{
  "hidden_act": "silu",
  "head_dim": 64,
  "layer_scale_init": 0.1,
  "positions": "learned",
  "mixing": "cutmix",
  "max_grad_norm": 1.0,
  "max_steps": 7500,
  "decay_fraction": 0.2,
  "weight_decay": 0.1
}
Rows from block 2 of a small sound classifier, named by matrix and row number. Rows with one number belong to one neuron. Each number is 128 + 32 x the weight over its row's rms, rounded and kept within 0 to 255. All counts start at 0. Numbers have three digits each.
After each neuron's rows are labels from the 100 clips, of 14976, where the neuron reaches its highest value: "strongest on" is what is common among them. Only what is clearly more common there than usual is listed. The data: short read English sentences (LibriTTS-R). In brackets: how many of the 100.
# fc1: MLP up (model.blocks.2.mlp.fc1.weight, 1024x256), inputs 0-51
# fc2: MLP down (model.blocks.2.mlp.fc2.weight, 256x1024, transposed), outputs 0-51

fc1.8:092151183188075094127149108122100129177132076147107136146164188129111097119137167200163078155141099181110116093158186097082080087105136152134169153150156092
fc2.8:125179150123139115130140162098132073129100094095090131149159094098089069107092117089083102081184109134080088123102098104110127162125103140090065107103184115
strongest on: voice: female (93)

fc1.639:130113112110118144095112164055112144128099105122109104136134122137123129103116166164141183171142090155064150074091168129153159085097114174126139138099169108
fc2.639:178141102130181069133088127151086173100229142130096161184165109108113216100163187063155118166117107164079146145124148093131162125174127072126128145137147158
strongest on: voice: female (83)

fc1.59:169172136190062115135104144100098109150092112138151075136179137136107131142083165127181125153149188132089143146152176112084154179130104153131126071096153108
fc2.59:150143135139172146153083141141143153115144130069123135106126080115111137128128138104104114170118147081061128115118091115119143122224165109186097135142115104
strongest on: voice: male (72)

fc1.603:151102201121093143151095133111136123163189116148107090170138139090085149098107135185139140107134136083115119158163176122109135117151205176112111159116114064
fc2.603:144131086098151109154114108126142149165114144112149108111100111177107164118184129162153113148153117127138133105128115137091158053136130117181165128191086146
strongest on: voice: female (97)

fc1.164:110166220102136118141091140156128101131102115120134091138164050104157095099179075148107123135087145136121134109136123132115142105142041081186092109119106128
fc2.164:138083101152091104152082158219133120156135092141165145112119144151151132092092132145065140157108135083114156089159136111158080127161144109190094096147090173
strongest on: voice: male (74)

fc1.41:138183118154157127108115179161105102193135082134190117132108102094108170142145109152144148156185085136170113078141089122126188081129124083161144171111117123
fc2.41:123138170140109137164143180164164100116105188163180140133130182182080126128137104170137118155155143092184103150101201113086079117139102142145047105139156142
strongest on: voice: male (80)

fc1.18:158090146143196092157130049163134139125165144130158151135074119090092137166042147111158154128152125117130089072122108114142092162154129164143125103133101122
fc2.18:127180103152169144102145169084100077116060144111165177131066062111147176122084100127161057095128115096199156116111239122130117070120080098109183170170149163
strongest on: voice: female (97)

fc1.438:124120202160119142113146095171109129115114108126106138088099212134140156103114127167114073067146187088126140153076143160129145138136110160113089157055124186
fc2.438:128122151141126147147110126071146164204073123102109143162167123105081112180134118162138154140153122130099123072146114122161129119118120158115142152168127139
strongest on: voice: female (89)

fc1.413:044132153152146195126132144199104161166146103185165103127103176079141160134127158099112166140151158135114094111144114130165118164165139178140127127150139149
fc2.413:136183113093120144087120057108124133138183152161141154099150056127177096100148109147033163092167152170113116104114125140150071127203131095108148142127185143
strongest on: voice: female (93)

fc1.329:125110156119094092124118110128098048087150081100105100126141059112107127133131086111167161157071127121111097084110130100116048173111158136139155139121131100
fc2.329:149081116153124187152142107111141127167105127115105190187115143151147133133168104072066099135146216186145181130108138145112114119152156111161082105172106168
strongest on: voice: female (90)

fc1.462:098124159155131161096144102133096137152158087164141114180168123140056098121123066170076157112117145211096100120133106096152159102095167137060125153186151126
fc2.462:183090139084117159143107114150061080135145083146103117153152129130075127118128176096172127082114113105089139114117139149162128181014143103124220102094089133
strongest on: voice: female (85)

fc1.607:091128145130133158129127115141113153115170136070123167142159145077178091145210114081025126142122158176141087125131074097164091193107112148136077105160089100
fc2.607:155166124149099153120160135083154167145108111060164173105175196153077122193100103089148132154155060122169107185139096130146151054157163162152127186135110109
strongest on: voice: female (86)

fc1.523:093172126106105162101176137146095105073119153081160159113184082191132103085083161132083167091178127077100102138120107125187203132131134191148091133180173137
fc2.523:067147121174129163109142105148083169141140133140125066158172142155170055174129140123137140121116089155147159111059115162141113179135103100162131143132099099
strongest on: voice: female (82); the word "it" (29); the word "is" (26)

fc1.699:106154131118140143138124174121092182139200085154125153115114142091117082121060078163139111122158131090102118108160148137166125110116109030122133224093150129
fc2.699:138142172151171157104171155186132150146141141146149123136136119056133086144086121108094129153200100185093170173112136118094146147131199136150113074147148102
strongest on: voice: female (92)

fc1.627:138073119114149118187074110121127179120109145116166146137060148165143140105038114123093158140069144138113083141114084130143153143165101162057091060102098096
fc2.627:125132131134105153115071095137116095138151133131128076123083199139129129069141169105130090050109137125156109165159130152115110107105141135144134137122122158
strongest on: voice: female (96)

fc1.91:171102178103101146167145139131134123157081051096107087139134105095118086144211149138135167125175118164192068189133106083200158164120143128155126201167155140
fc2.91:131131111106176081190119116161153130122128040125160122152118093117116144133083116075138205130137162030144148100096162129055109117110153089144076140112068181
strongest on: voice: female (81)

fc1.674:118138159113156143156183027119194159093070134162181143190123172161117121126183156064116125214088137100113110126144144113142091125190134155079151185141160112
fc2.674:168096121113119105148132082130143115163155130114156104165090094161137112168154204151112140151088122137133113104148092126167115164114138094064102145161086089
strongest on: voice: male (74)

fc1.102:092096159093102127137167165144152112183090087070132163097141102147072120113161055130110107171132144136127112143154130171099103175120104090136145129156097150
fc2.102:192110097080103163183134062070155131134111151104160104183145131126149122113095123072116169174106128152087113087202078130101116096125188114121129075133149103
strongest on: voice: female (81)

fc1.439:160120150145129111108056189121141145151106060131150076141080132107179154136132180155134089151161172050137122210181129164108110150128183130085111175132162127
fc2.439:057121159085188144145142126163125116159103169164135187143104133187175146108100104108134108116131147132142148147134174182065070125119121149164119103156112130
strongest on: voice: male (90)

fc1.582:129164138136069126113123131148154169147142190103146210127112141136086079111104123098143072163134150077127126160193108071116166163162113106102200138103122107
fc2.582:149157071190146143158129123171151212098141139108165131136171143174089150108167138162050080096141127096091170127147130161139068098125148134177138117176124152
strongest on: voice: male (72); the word "the" (56); the word "but" (25)

fc1.33:144200134139162179124103121075095140176125086117107123134114129178055103138142173056076160118115091170115109154136124102108095170152105129128155123167166095
fc2.33:132173150122179160058165114160159146117105157126124084162131117149094150085113167126080169151132094105085094126148170176124119085118165158100213111081140100
strongest on: voice: female (85)

fc1.287:142094197123116117119111157122200105141088135148144132103137189096167099090083128122111108140150147110104152165168114090101193132085161157126096088094081058
fc2.287:132176155117106137162137180136149088163185088153135115188100133072094124151108107092165134156122119072099090126166131140106058115124048076091107158127174150
strongest on: voice: female (89)

fc1.203:143135087140092185182149192130168147054163155117121163145115076092107124112156134090131140129143085117107104133092091146101146141157148159134076130117199146
fc2.203:113095127098164068144095096170143115119161124104155057146169083181114157159141175126136104105183152104107131151127093119106142099113071154167170115183105168
strongest on: voice: male (79)

fc1.729:122164138167098139128137101128122157075084114162090129070107127166093073099115161099094109132075147135130073141124088127138178126079120117127135121152109082
fc2.729:083148144109072100113121159164102174147194139110116088108114126113193198130122117089103180090149087062182097140154142101172173190106093146135075110079124128
strongest on: voice: female (82)

fc1.261:162125177183157111133157104104137112078130117176099153107116180082139141105145105215224171092104154162081091103150060107104152153123089183112153065106144159
fc2.261:144149089082132168157186056164079115123150124183126118136089153121161192165105128176129133146133119056060114128117128128083141084158119118153159123137115150
strongest on: voice: male (78)

fc1.289:176165182129189115149094153143166129112120123089119154077126094164078140144134110117172186154108166086093135079121134106085108119125107123118097115056121138
fc2.289:209122149142116134164134126133116164083139133141139103134182106113148136095147151122142097138135102126099147124109105138136186123181118093205155161156135130
strongest on: voice: male (73)

fc1.243:152083128113118112155107148099183136183093141149103136085106143083135160165108168121108145078124132134167132127119157108077160102089069058080154175100093101
fc2.243:125191132134131162158142108128063151100136124170114102097102170123158130140095126119078122178201126124144189082218102111155160128162189160149125155171134132
strongest on: voice: female (88)

fc1.664:103157152125144095165134127133125127131053108119110087185163148146145143064111087167128096115131070132080082097142137106112073128123138134090143114177085144
fc2.664:098093126096151089162112072155085132123119140148178089128111132100101182168118126120145111133103109185141129144089170084102118142134107177086107137154115159
strongest on: voice: male (80)

fc1.537:150093149078110154133057127103060173095125139148151136089174149182173164113135148163129093127154169113066131147149153168181217190115133168089147168139128148
fc2.537:187143140147131102137146128107150135115124112171101140091054060112077119121153169137089129128152193138101160177146146130142185171109063161122131182105125140
strongest on: voice: male (73)

fc1.210:185111063082101121129137097119156131187129113147134131155199134131148102127207180160157097160075067129051134128135164135089125129144116168125072105125167136
fc2.210:125152126140164120108138128090200105122119115118097152132117185102191152067133096130113163117086186086088153108108113171172153184134082118137112100130111125
strongest on: voice: male (72)

fc1.519:126160137118090144159170127144144110065100137174207121137113139098146136098130126133149155066124147138112160095095168075133124121107142101132044093099130105
fc2.519:131108127153135089150150082144216101094152161122075143160141045111093094071163107097083107130179112132169150144085064147112157101110119132163080123095121136
strongest on: voice: male (76)

fc1.567:118088144158129099125224109102136128094135098135111118198125163074111090142114155142140144086104111151084120119139167105164095175182102117067132149120162097
fc2.567:117073111127122131136130157144174138155123128081158164075134140167100194098147163077158042119082122088136090095144119114126105156150136144147203163167101125
strongest on: voice: female (82)

fc1.757:133147150100143121134163138149092190103109097126101140185122085163143190179140093127157142140179152111116155128164147187176074134130106116142058102139167153
fc2.757:101148158134144129077166129134100128135147123123103161113117150121124135118102119144104113132100113061135140169107127132089175129053157134173143166134143199
strongest on: voice: male (80)

fc1.103:119124123081059120129120138167152128186143100134168112214101096136138064169116186167181127138136153165111124197094104106114109112094160099144139130078140095
fc2.103:082120071145136119195163084102128110090103134090155102149183129159116104161120134109111098192130130098095096082125149097178114177141133137097092184143105146
strongest on: voice: female (86)

fc1.342:133177126130117114127128085142121099114139121097135088143196148162155157115167139142081093137098116173157151104106108147154114145131135171191117139139166125
fc2.342:175129115094180120104090126111175112152076125099114155134121123106093129125133126111085177110066167097114113095097128143090058145095140065129149129083158115
strongest on: voice: male (85)

fc1.672:169116126121118125112106131158123077090163055080041120166087117123147103103121089195182076132119135149127166105117147140077129108119143096139109140112170150
fc2.672:157130138088180140152117145098153094145181086098142133159112083105153128150129166139138103137121133121130139110091145118177172129130098083085167125132102146
strongest on: voice: female (95)

fc1.265:177114144087082208134140120129144144151074071085133094195139148119160154087179085147138114116130108127121100149100086112117146111108089142109162118114067120
fc2.265:111154115134158068103120127148122177048132096081214136175063117121106123132107119119114149106146151151119092081154088125192074086105160090113135139101121109
strongest on: voice: female (82)

fc1.174:218140079073095095117174114160131093191189149110170142142127061161131178156123114170154093100149161114124058150157128118170124114125127123174172145117130163
fc2.174:176182190063199131115097129059126080192154070140096121130154142150158160128120115163146174135161083085119182105124134139131105124140087165182134237122164103
strongest on: voice: female (81)

fc1.760:176122109112107108139138130119067122105188120104068114118156165167138157059138176135115147171159127117108096051165141096136132111106116180134145152236127108
fc2.760:164124153123179156121085117145118131139160146110060110197099089108139157091169193144142161125133122112132147171132162121130112149111103140084106130142136168
strongest on: voice: female (84)

fc1.137:114152131144150166083078145115116169188113134158105165094169194060120097102133117077133152066129137157185111146073103106140132130103095165100127130123178073
fc2.137:084119148110157145134105109162123153192086084119094102152127119118183153145122049085113079164129147130142126127118120143179154148090088109145124097058108136
strongest on: voice: female (83)

fc1.556:092126135120136121089066129081117142155111132073162160149130122100145068106053119146156103101102180196129104079073110109143109145107103109076211107147123131
fc2.556:199144154109086079122127126130110111187195076119197143120154129111114150154139156168124151185203046164040140169148093162153079141169120133148083145127095071
strongest on: voice: female (94)

fc1.114:122165078163129084150126149125119142136083124116165154125069144112152104143134130170149154138108091093109118139126131208079127144111144171123131117101087138
fc2.114:127122087185146147124120092117139113186158074165089131139073087114119114057101162156082094131154103105188073160162050135180145117162139107061111154101110187
strongest on: voice: male (77)

fc1.437:164090092146081164122138085153137142167175110088176086103131104106128152149135133129109118197123110102156125109088107055129126138160137057139124134139162126
fc2.437:150118152089120086051125119117105140067158122084129122098133138123102134107105134096149151137110089116174138157185155096116154129132139129114082144130104137
strongest on: voice: female (87)

fc1.378:102133175122113114153135191115145125149090132087135184086155121131123129164062088085129125110159092102117059164122170133150091080214149116114180102096118076
fc2.378:105138184128130135108133139154128137127138166082149139099122121125076183139082101149114145119113157133092090095170155116130122068099119155146094131134119147
strongest on: voice: male (76)

fc1.570:159153083098146098118127110167097114172118156100146144165144103151107147115227180139181134171186079162081146138144186087094135136179126155095125123143144071
fc2.570:140144139116144154122165121161128161133137074167098090100176142146121087125117126110110132116121186136155141134100155094155142172132143121182178114116131121
strongest on: voice: female (93)