python train.py --arch="vit" --model="sound classifier" --dataset="short read English sentences (LibriTTS-R)" --train_examples=26041 --gain_aug_db=10 --n_mels=64 --hop_length=320 --input="log_mel" --spec_augment=true --win_length=512 --targets=["voice"] --num_classes=2 --norm="layernorm" --norm_position="pre" --activation="silu" --mlp_ratio=4 --head_dim=64 --fused_qkv=false --bias="all" --qk_norm=true --layer_scale_init=0.1 --parallel_block=true --inner_norm=false --patch_size=[8, 8] --conv_stem=false --layers=14 --width=256 --positions="learned" --pooling="class_token" --mixing="cutmix" --label_smoothing=0.1 --loss="cross_entropy" --init="torch_default" --residual_init="zero_last" --optimizer="soap" --beta2=0.999 --lr=0.0013 --beta1=0.9 --shampoo_beta=0.999 --eps=1e-08 --precondition_frequency=20 --max_precond_dim=1024 --one_sided=false --adamw_lr_other_params=0.0021 --grad_clip=1.0 --gradient_noise=0.3 --steps=7500 --batch_size=64 --epochs=18.4 --lr_schedule="wsd" --decay_fraction=0.2 --final_lr_fraction=0.01 --warmup_steps=150 --weight_decay=0.1 --adamw_weight_decay_other_params=0.05
Rows from block 2 of a small sound classifier, named by matrix and row number. Rows with one number belong to one neuron. Each number is 128 + 24 x the weight over its row's rms, rounded and kept within 0 to 255. All counts start at 0. After the name is the row's rms in percent of the matrix's.
After each neuron's rows are labels from the 100 clips, of 14976, where the neuron reaches its highest value: "responds to" is what is common among them. Only what is clearly more common there than usual is listed. The data: short read English sentences (LibriTTS-R). In brackets: how many of the 100.
# fc1: MLP up (model.blocks.2.mlp.fc1.weight, 1024x256), inputs 0-51
# fc2: MLP down (model.blocks.2.mlp.fc2.weight, 256x1024, transposed), outputs 0-51

fc1.156 101 [123 144  95 119 120 128 129 142 138 127 129 107 130 112  69 143 114 113 141 132  85 121  90 165 141 153 184 105 119 153 116 125 117 143 107 113 120 105 150 124 176 125 116 103  83 131 132 171 178 150  88 134]
fc2.156 100 [114 132 123 122 120 150 135 118 127 130 121 120 169 121 145 111 142 114 154 120 111 102 142 106  82 162 145  89  87 107 142 149 135 159 112 136 108 136 124 114 119 196  87  88 125 149 125 144 132 129 149 149]
responds to: voice: female (81)

fc1.296 091 [153 110 114 133 128 138 124  92 146 119  84 103  75 121 138 129 119 121 104 119 139 146 137 114 109 126 106 134 125 103 171 125  93 155 107 154 152 155  94  84 121 152 115  98 117  96 126 135 135 165 144 116]
fc2.296 103 [ 88 112 134  92 106 141 112 137  73 115  60 150 136 138 122 133 150 126 156 121 106 135 105 137 147 149  81  86 143 162  98 138 102  95  77 127 126 137  89 105 174 134 145 166 104 124 113  77 106 108 144 115]
responds to: voice: female (83)

fc1.209 104 [160 132 160 116 120 102 117 136 184 111 122 153 122 162 155 110 162 111 138 122 114 152 158 136 138 148  91  99 125 147 149 140 182 125 128 116 125 134 139 112 122 124 119 150 106 119 122  75 136 117 150  77]
fc2.209 100 [ 98 114 124  95 133 109 160 125 163 107 148 109 150 114 156 125 127 132 182 106  96 127 123 171 125 126 180 144 166 132  99 129 113 153 183 145 162 122 139 137 138 143 126 143 137 107 135 125 103 130 126 149]
responds to: the word "he" (27)

fc1.558 104 [ 70 126  98 103 129 149 125 132 113 153 166 114 114 155  96 153 150 136 143 120  97 113  86 139 143 163 154 108 105 161 127 140 109 136 135 112 108  73 113 135 126  96 129 124 140 137 114  84 183 150 106  71]
fc2.558 103 [173 144 119  80 102  86 152 108 146 143 119  88 143  88 137 132 121 145  93 132 113 116 152 128  97 138 101 115 179 137  98  96 173 124 118 116 143 167 106 111 147 119 115 134 145 101 111 186 181 109 147 148]
responds to: voice: male (89)

fc1.758 100 [124 120 151 139 104 132 118 103 120 110 155 126 132  99 145 120 185 138 125 149 138  89 109 130 113  88 101 144 120 120 141 155 139  91 133 176 119 123 133 160 161 112 108 155 108 145 135 110  90 140 121  86]
fc2.758 100 [157 136  93 123 123 108 168 108 123 103 128 118 128 157 124 112 135  64 126 121 127 105 146 127 150 160 134 174 128 140 130 136 169  92 152 117 135 131 142 152 118 159 114 138 139 134 140 142 138 121 111 177]
responds to: voice: male (73)

fc1.441 106 [104 128 129 134 137 161 121 159 132 158 122 150 123 110 109 120 141  64  94 139 108 163 175 139 144 109 134 110 134 159 157  90 177 140 105 120 153 107 167 150 157 147  90 113  84 122 113 154 154  94  98 138]
fc2.441 106 [118 146 114 106 121 108 139 116 112 105 163  83 129 140 105 141  99 148 137 154 104 139  89 113 108 117  78 154 150 134 157  99 120  88 148 141 128 123 123 164 110 152 134 130 163 117 144 168  77 147  95 116]
responds to: voice: female (90)

fc1.153 093 [ 76 138 167 145 138 152 129 117 145 144 140 131 100 118 126 144 119 113 143 107 125 158 126 136 104 107 155 148 125 132 135 103 127 162 112 147 109 104 166 135 125 138 122 122 151 124 144 173 103  94 156  95]
fc2.153 104 [104 121 122 132 150 102 126 135 122 136 137 135 145 162 116 159 122 153 120 138 118 106 112 142 118 133 181 109 144 104 109 127 173  98 167 108 152 104 157 144 122 114 128 114  62 123 107 111 135 145 103 137]
responds to: voice: male (73)

fc1.431 097 [112 103 111 145 120 115 107 156 148 145 118 131 144 143 117 147 147 139 142  96 124 112 115  96 163 130 169 123 161 107 108 110 184 135 123  97 118 117 128  95 126 144  97 118  90  86 142 177 135 105 133 144]
fc2.431 107 [158 119 162 131  87 132 139 130 176 139 119 148 158 150 122 126 129 135 187 106 103 142 115 137 111 125  96 127 113 100 133  95 107 109 103 132 106 133 174 167 146 147 146 161 103 163 116 152 114 138 109 150]
responds to: voice: male (85)

fc1.97 100 [117 166 125 137 149 144 119 102 158 105 150 164  81 129 116 117 113 110 108 137 118 116 155  66  93 121 119 114 113 112 126 167 151 147 121 135 115 144 164 135 130 150 100 109 151 109 149 157 118  97 177 179]
fc2.97 100 [111 139  96 114 113  88 136 142 120 128 114 140 149 152 115 156 102 110 107 167 139 120 104 115 100 149 128 187 122 104 109 144 126 146 137 118 140 127 104 107 102 138 133 131 138 126 139  93 136 149 127  98]
responds to: voice: female (97)

fc1.295 097 [130 118 180 130 117 154 119 121 136 127 160 130 129 163 164 136 112 102 127 105 104 167  99 119 100 116 134 144 121 116 113  99 128 106 102 149 136 111 141 150 117 141  88 149 116 133 120 136 148 170 129 116]
fc2.295 097 [142 112  49 129 168 111 121 103  97 123 145  84 121 154 159 146 153 131 167 134 177  88 138 138 116 137 120 146 168 140 134 171 156 106 141 184  86 163 137 121 164 128 161 147 162 127 158 128 134 129 151  97]
responds to: voice: female (81)

fc1.395 095 [154 150 157 109 142 105 151 127  70 135 104 146 147 133 113  99 140 140 131 143 126 116  91 179 149 119 111 132  90 125 116 108 109 126  84 103 122 140 119 142 112 127 103 137 109 140 103 133 104  89 137 134]
fc2.395 099 [127 116 109 159 162 130 137 136 128 130 167 156 143 154 131 123 126 109 150 127 128 110 129 164 119  90  91 102 132 131 125 127 169 136  92 144 137 124 120 117 119 138 127 115 149 147 112  99 130 165 152 156]
responds to: voice: male (72)

fc1.92 102 [113 128 110 111 127 106  87 136  71 142 129 165 130 131 125 127 127 122 121 144  76 146 127  93 110 151 144 142 128 136 122 160 159 100 108 136 105 126 112  94 184 148 106 141 115  94 131 161 124 130 106 154]
fc2.92 104 [134 104 101 159 157 174 157 140 140 156 127 135 100 131 129 132 104 155  79 162 152 108 149 104 118 112 144 119 120 119 123  95 124 138 144 125 120 139  93 156 175 144 102 128 128 145 122 109 133 112 136 122]
responds to: voice: female (86)

fc1.215 090 [147 146 145 146 141 101 100  83  97 162 155  86 117 168 112 161 117 105 112 108 118 140 103 155 133 113 100 133 179 129 147 167 133 135 109 118 121 116 156 116 154 142 125 135 149 144 156 125 138 137 122 110]
fc2.215 104 [167 147 143 174 112 152 156 134  95 141 131 133 146 171 136 141 101 117 153 110 118 188 131 149 106 134 151  65  93 108 175 107 104 127 117 118  90  93 143 142 108 104  92 127 127 111 102 144 107 105 134 108]
responds to: voice: female (89)

fc1.136 102 [158 137 135 141 130 193 148  94 133 108 154 121 167  88 119 125 161 140 107 142 134 108 100 136 119 153 123 139 110 173 162  62 108 142 140 124 175 137 110 133 143 161 141 158 153 112 170 131 148 161 153 108]
fc2.136 094 [111 123 155 111 105 148  59 143 134 113 110 121 142  95 124  84 111 153  71 104 121 160 113 117  86 139 125 144 183 119 137 111 165 164 132 105 137  97 164 115 162 108  72 179 130 154 149 109 130  79 130 133]
responds to: the word "it" (31)

fc1.478 100 [145 144 138 134 124 137 134 130  96 103 124 121 167  91 141  88 180 101 123 122 136 120 140 127 104 182 126 125 175  78 134 132 121 102 159 178 116 124  97 101 142 120 104  99 140 128 111 175 147  99 127 124]
fc2.478 086 [127 146 140 166 167 114 133 133 181 130 144 108 130  92 144 106 163 147 130 116 118 126 143  99 116 116 160 101 113 105 149 116 111 131 187 126 147  80 117 103 181 125 105  93 114 111 115  79 136 118 151 150]
responds to: voice: female (94)

fc1.141 098 [136 143 100 135 100 167 120 144 115 121 143  96 119 115 120 129 143 119 148 139 111 143 101 118 109 130 157 152 136  89 122 148 153 122 120 183 160 119 113  75  81 100 144 118  89 155 119 166 117 132 157  91]
fc2.141 107 [139 153 124 128  93 132 144 120  89  98  99 134 140 132 133 142 136 113 138  94 150 139 150 128 170 133 167 122 111  56 152 133 119 114  91 160 125 165 108 123 139  98 131 167  90 121 121 160 147 128 116 149]
responds to: the word "he" (32)

fc1.166 104 [131 116 135 151 147 141 126 112 129 110 106 149 163  86  98  63 140  90 157 122 117 151 117  88 137 158 110 123 102  92 118 129 105 124  93 124 111  94 114 171 104 134 123  88 108 116 131 138 149 123  92 100]
fc2.166 097 [105 147 115  86 117 116 153 163 134 119  95 108 146  94 110 186 145 122 114 185 120 134 132 129 135 108 115 132 154  97 141  99 144 149 156 154 156 118 126 135 135 162 131 133 168 136 103 111 118 170 130 158]
responds to: voice: male (72)

fc1.13 101 [184 139 143 122 105 126 105  77  98 130 145  74 130 114 107 145 119  97 175  57 109  98  67 124 144 153 134 127 122 101  78 141 117 123 106 128  97 111 127 125 121 131 170 149 127 111 143 131 130 155  73 113]
fc2.13 096 [167 151 147 123 161  80 130 132 107 127  97 155 121 111 152  91  86 120 137 121 127 168 111  94 135 122 128 183 161 129 157 114 158 142 145 113 128 144 130 136 149 157  97 149 116 115 121 128 108 130 159 131]
responds to: the word "he" (45)

fc1.543 096 [154  82 137  94 140 136  94 123 137 115 107 181 167 145 127 105 147 161 107 139 114 184 115 124 113 135  93 146 149 112 127 137 146 120 141  93 151 147 142 135 161 103  92 121 141 165 139 176 143 120 114 146]
fc2.543 100 [143 124 138 123 126 131 141 157 161 144 133 105 148 153 101 122 161 135 113 145 129 159 150 114 154 119 138 104 117 138  86 112 125 113 165  77 122 155 170 166 148 126 137 139 107 147 114 157 123 150 140 139]
responds to: voice: male (76)

fc1.432 096 [112 124 152  96 114 139 130  98  98 129 163  80 140 100 162 139 112 125 124 118 141 137 107 115  94 113 155  97 123 123  86 124 127 114 129 122 134 127 120 112 117 134 127 148 140 136 111 143 126 130 118  75]
fc2.432 101 [117 107 109 139 125 125 145 134 172 132 106 164 126 115 114 106 171 120  80 145 146 141 149 166 113 102 136 147 114 123 123  96  67 131 152 118 135  80 126 138 116 158 141 153 133 104 103 137 139 148  95 174]
responds to: voice: male (88)

fc1.754 104 [139 120 126 156 154 165 140 107 126 161 123 129 135 149 168 133  86 100 119 117 136 148 116 178 145 131 119 147 150 136 116 116 125 173 121 148 138 123 149 121 114 124 138 150 119 129 157 132 153  85  97 134]
fc2.754 097 [157  83 165 146 165 131 126 114 115  78 147  99 120 123 127 164  98 148 123 150 140 144 152 121 149 122 149  68 163 112 145 143 140 126  98 160 131 128 137 132 112 191 130 111 119 111 122 105 109 101 128 118]
responds to: voice: female (94)

fc1.738 100 [132 130 163 144 127 112 105 138 148 140  93 131 126 120 118 114 143 142 140 125  87 124 137 146 117 111 142 124 125 117 153 161 111 119 100 148 108 139 135 156 137 123 125 162 131  99 156 126 107 100 137  83]
fc2.738 097 [136 114 140 119 111 174 121 124 111 155 124 119 147 134 112 131 150 137 141 128 144 139 111 142 154 101 164 169 110 135 123 105 146 112 119 135 171 129 105 110 142 121 162 115 130  87 140 144 145 125 102 101]
responds to: voice: male (72)

fc1.348 105 [139 159 141 138 146 161 122 102 135 105 121 164 128 154 138 133 143 132 117 106 124 159 120  91 145 117 102 110  99 177 110 162 114 157 113 123 101 125  84 107 126 143 120 143 142 101 135 118 146 153 102 134]
fc2.348 094 [ 76 112 142 136 124 118 164 165 121 146 106  98 134 178 138  87  90 129 105 116 160 135 171 109 131 144 104 120 182 140 120 112 127 119 130 125 116 145 122  95 172  78  92 130 143  94 163  99 124 139 100 125]
responds to: voice: female (100)