python train.py --norm_position="pre" --qk_norm=true --residual_init="zero_last"
Rows from block 10 of a small sound classifier, named by matrix and row number. Rows with one number belong to one neuron. Each number is 128 + 32 x the weight over its row's rms, rounded and kept within 0 to 255. All counts start at 0.
After each neuron's rows are labels from the 100 clips, of 14976, where the neuron reaches its highest value: "strongest on" is what is common among them. Only what is clearly more common there than usual is listed. The data: short read English sentences (LibriTTS-R).
# fc1: MLP up (model.blocks.10.mlp.fc1.weight, 1024x256), inputs 172-214
# fc2: MLP down (model.blocks.10.mlp.fc2.weight, 256x1024, transposed), outputs 172-214

fc1.588 [165 114 124  99 157 155 136  80 105 110  98 100 113  80  70  94 136 151 167 142 118 103 158  91 175 135 152 157 184  93 145 129 137 112 115 153 169  85 116 119 128 155 175]
fc2.588 [148 133  93 169 116  92 126 135 102 113 128 101 132 105 142 128 118 134 134 173 119  73 148 195  89 100 107 198 116 117 157 100 104 162 134 192  87 105 106 126 145  72 129]
strongest on: voice: female

fc1.560 [138 197  91  92 147 115 108 139 204  82 137 168 116 125 123 151  71  87 100 139 122 127 104 172 144 157 176 188 139 101 141  92 128 111 172 147  76 121 134 126 124 161 179]
fc2.560 [137 167 118 152 141 100  68 206  79 128  32 131 129 113 157 130 175 109 166 125 153 191 132 115 141 162 105 182 154  94  83  73 154 118 173 107 185 120 122 162 130  68 131]
strongest on: the word "what"

fc1.189 [165 123 147 182  92 103 119 125 174  91 111 131 126 107  80  91  84 105 154 185  88 117 156 102 108  85 158  85  88  98 163 131 140 128 113 117 117 136  95 149 150 106  72]
fc2.189 [116 167 112 120 100 101 101 164 119 122 149 163 100  96 139 149 153 122 139 139 158 135 171 159 174  62 174 132 120  75  85 156 144 150  66 116  92 109 108 113 110  94 143]
strongest on: voice: male

fc1.507 [102 122 167 113 138 151 147 142 139 129 172  91 172  98 111  99 131  72 106 160 139  81 119 156 114 139 185 119 144 178 103 150  90  71 187 137 162 135  98 111 116 155 146]
fc2.507 [134 150 145 107 154  92 114 157  22  93  88  85 140 156 121 180 149 177  93 144 169 136  98 177  79 114  90 151 170 161  47 135 154 143 212  93 168 102 136 105 124 151 102]
strongest on: the word "you"

fc1.504 [136 173 127 130  95 111 143  86 121 102 164  96 123 140  57 115 107 144 129 167 151 120 142  18  82  96  83 114 161 140 151 104 166 136 125 121 151 111 137 130 144 131 157]
fc2.504 [104 155 160 130 128 129 112 176 107 132 156 163 169 137 112 120 138  73 133 163 155 114 125 101 165  95 126 152  71 106 163 166 164 106 121 156 104 146  80 163 175 133 119]
strongest on: voice: male

fc1.291 [148 175 171 181 162  88  60 135 136  81 135 106 115 136 156 143 117 178  75 172 139 123 168 106 133 125  97 144 140  95 162 128 118 117 174  76 157 152 119 160 173 147  98]
fc2.291 [116  82 232 131 111 104  69 155 170 102 100 187  79 163 120 128 187 161 137  83  76 160 130 132 122 127 108  99 167 130 106 145 142 154 161 145 135 153 118 111 176 110  97]
strongest on: voice: male

fc1.266 [147 179 106 101  85 112  93  45 140 145 118 104 111 163 140  57 100 182 144 126 120 118  80 189 140  46  94 125 155  62 203 143 189 152 142 189 156 145 169 157 136 128 146]
fc2.266 [172 123 151 136 138 166 124 113  97 112  91  71 125  78 157 131 116 153  83 133 205 144  78 128 128 142 158 165 105 173 110 150 121 166 110 162 117 160 121 134  95  91 150]
strongest on: voice: female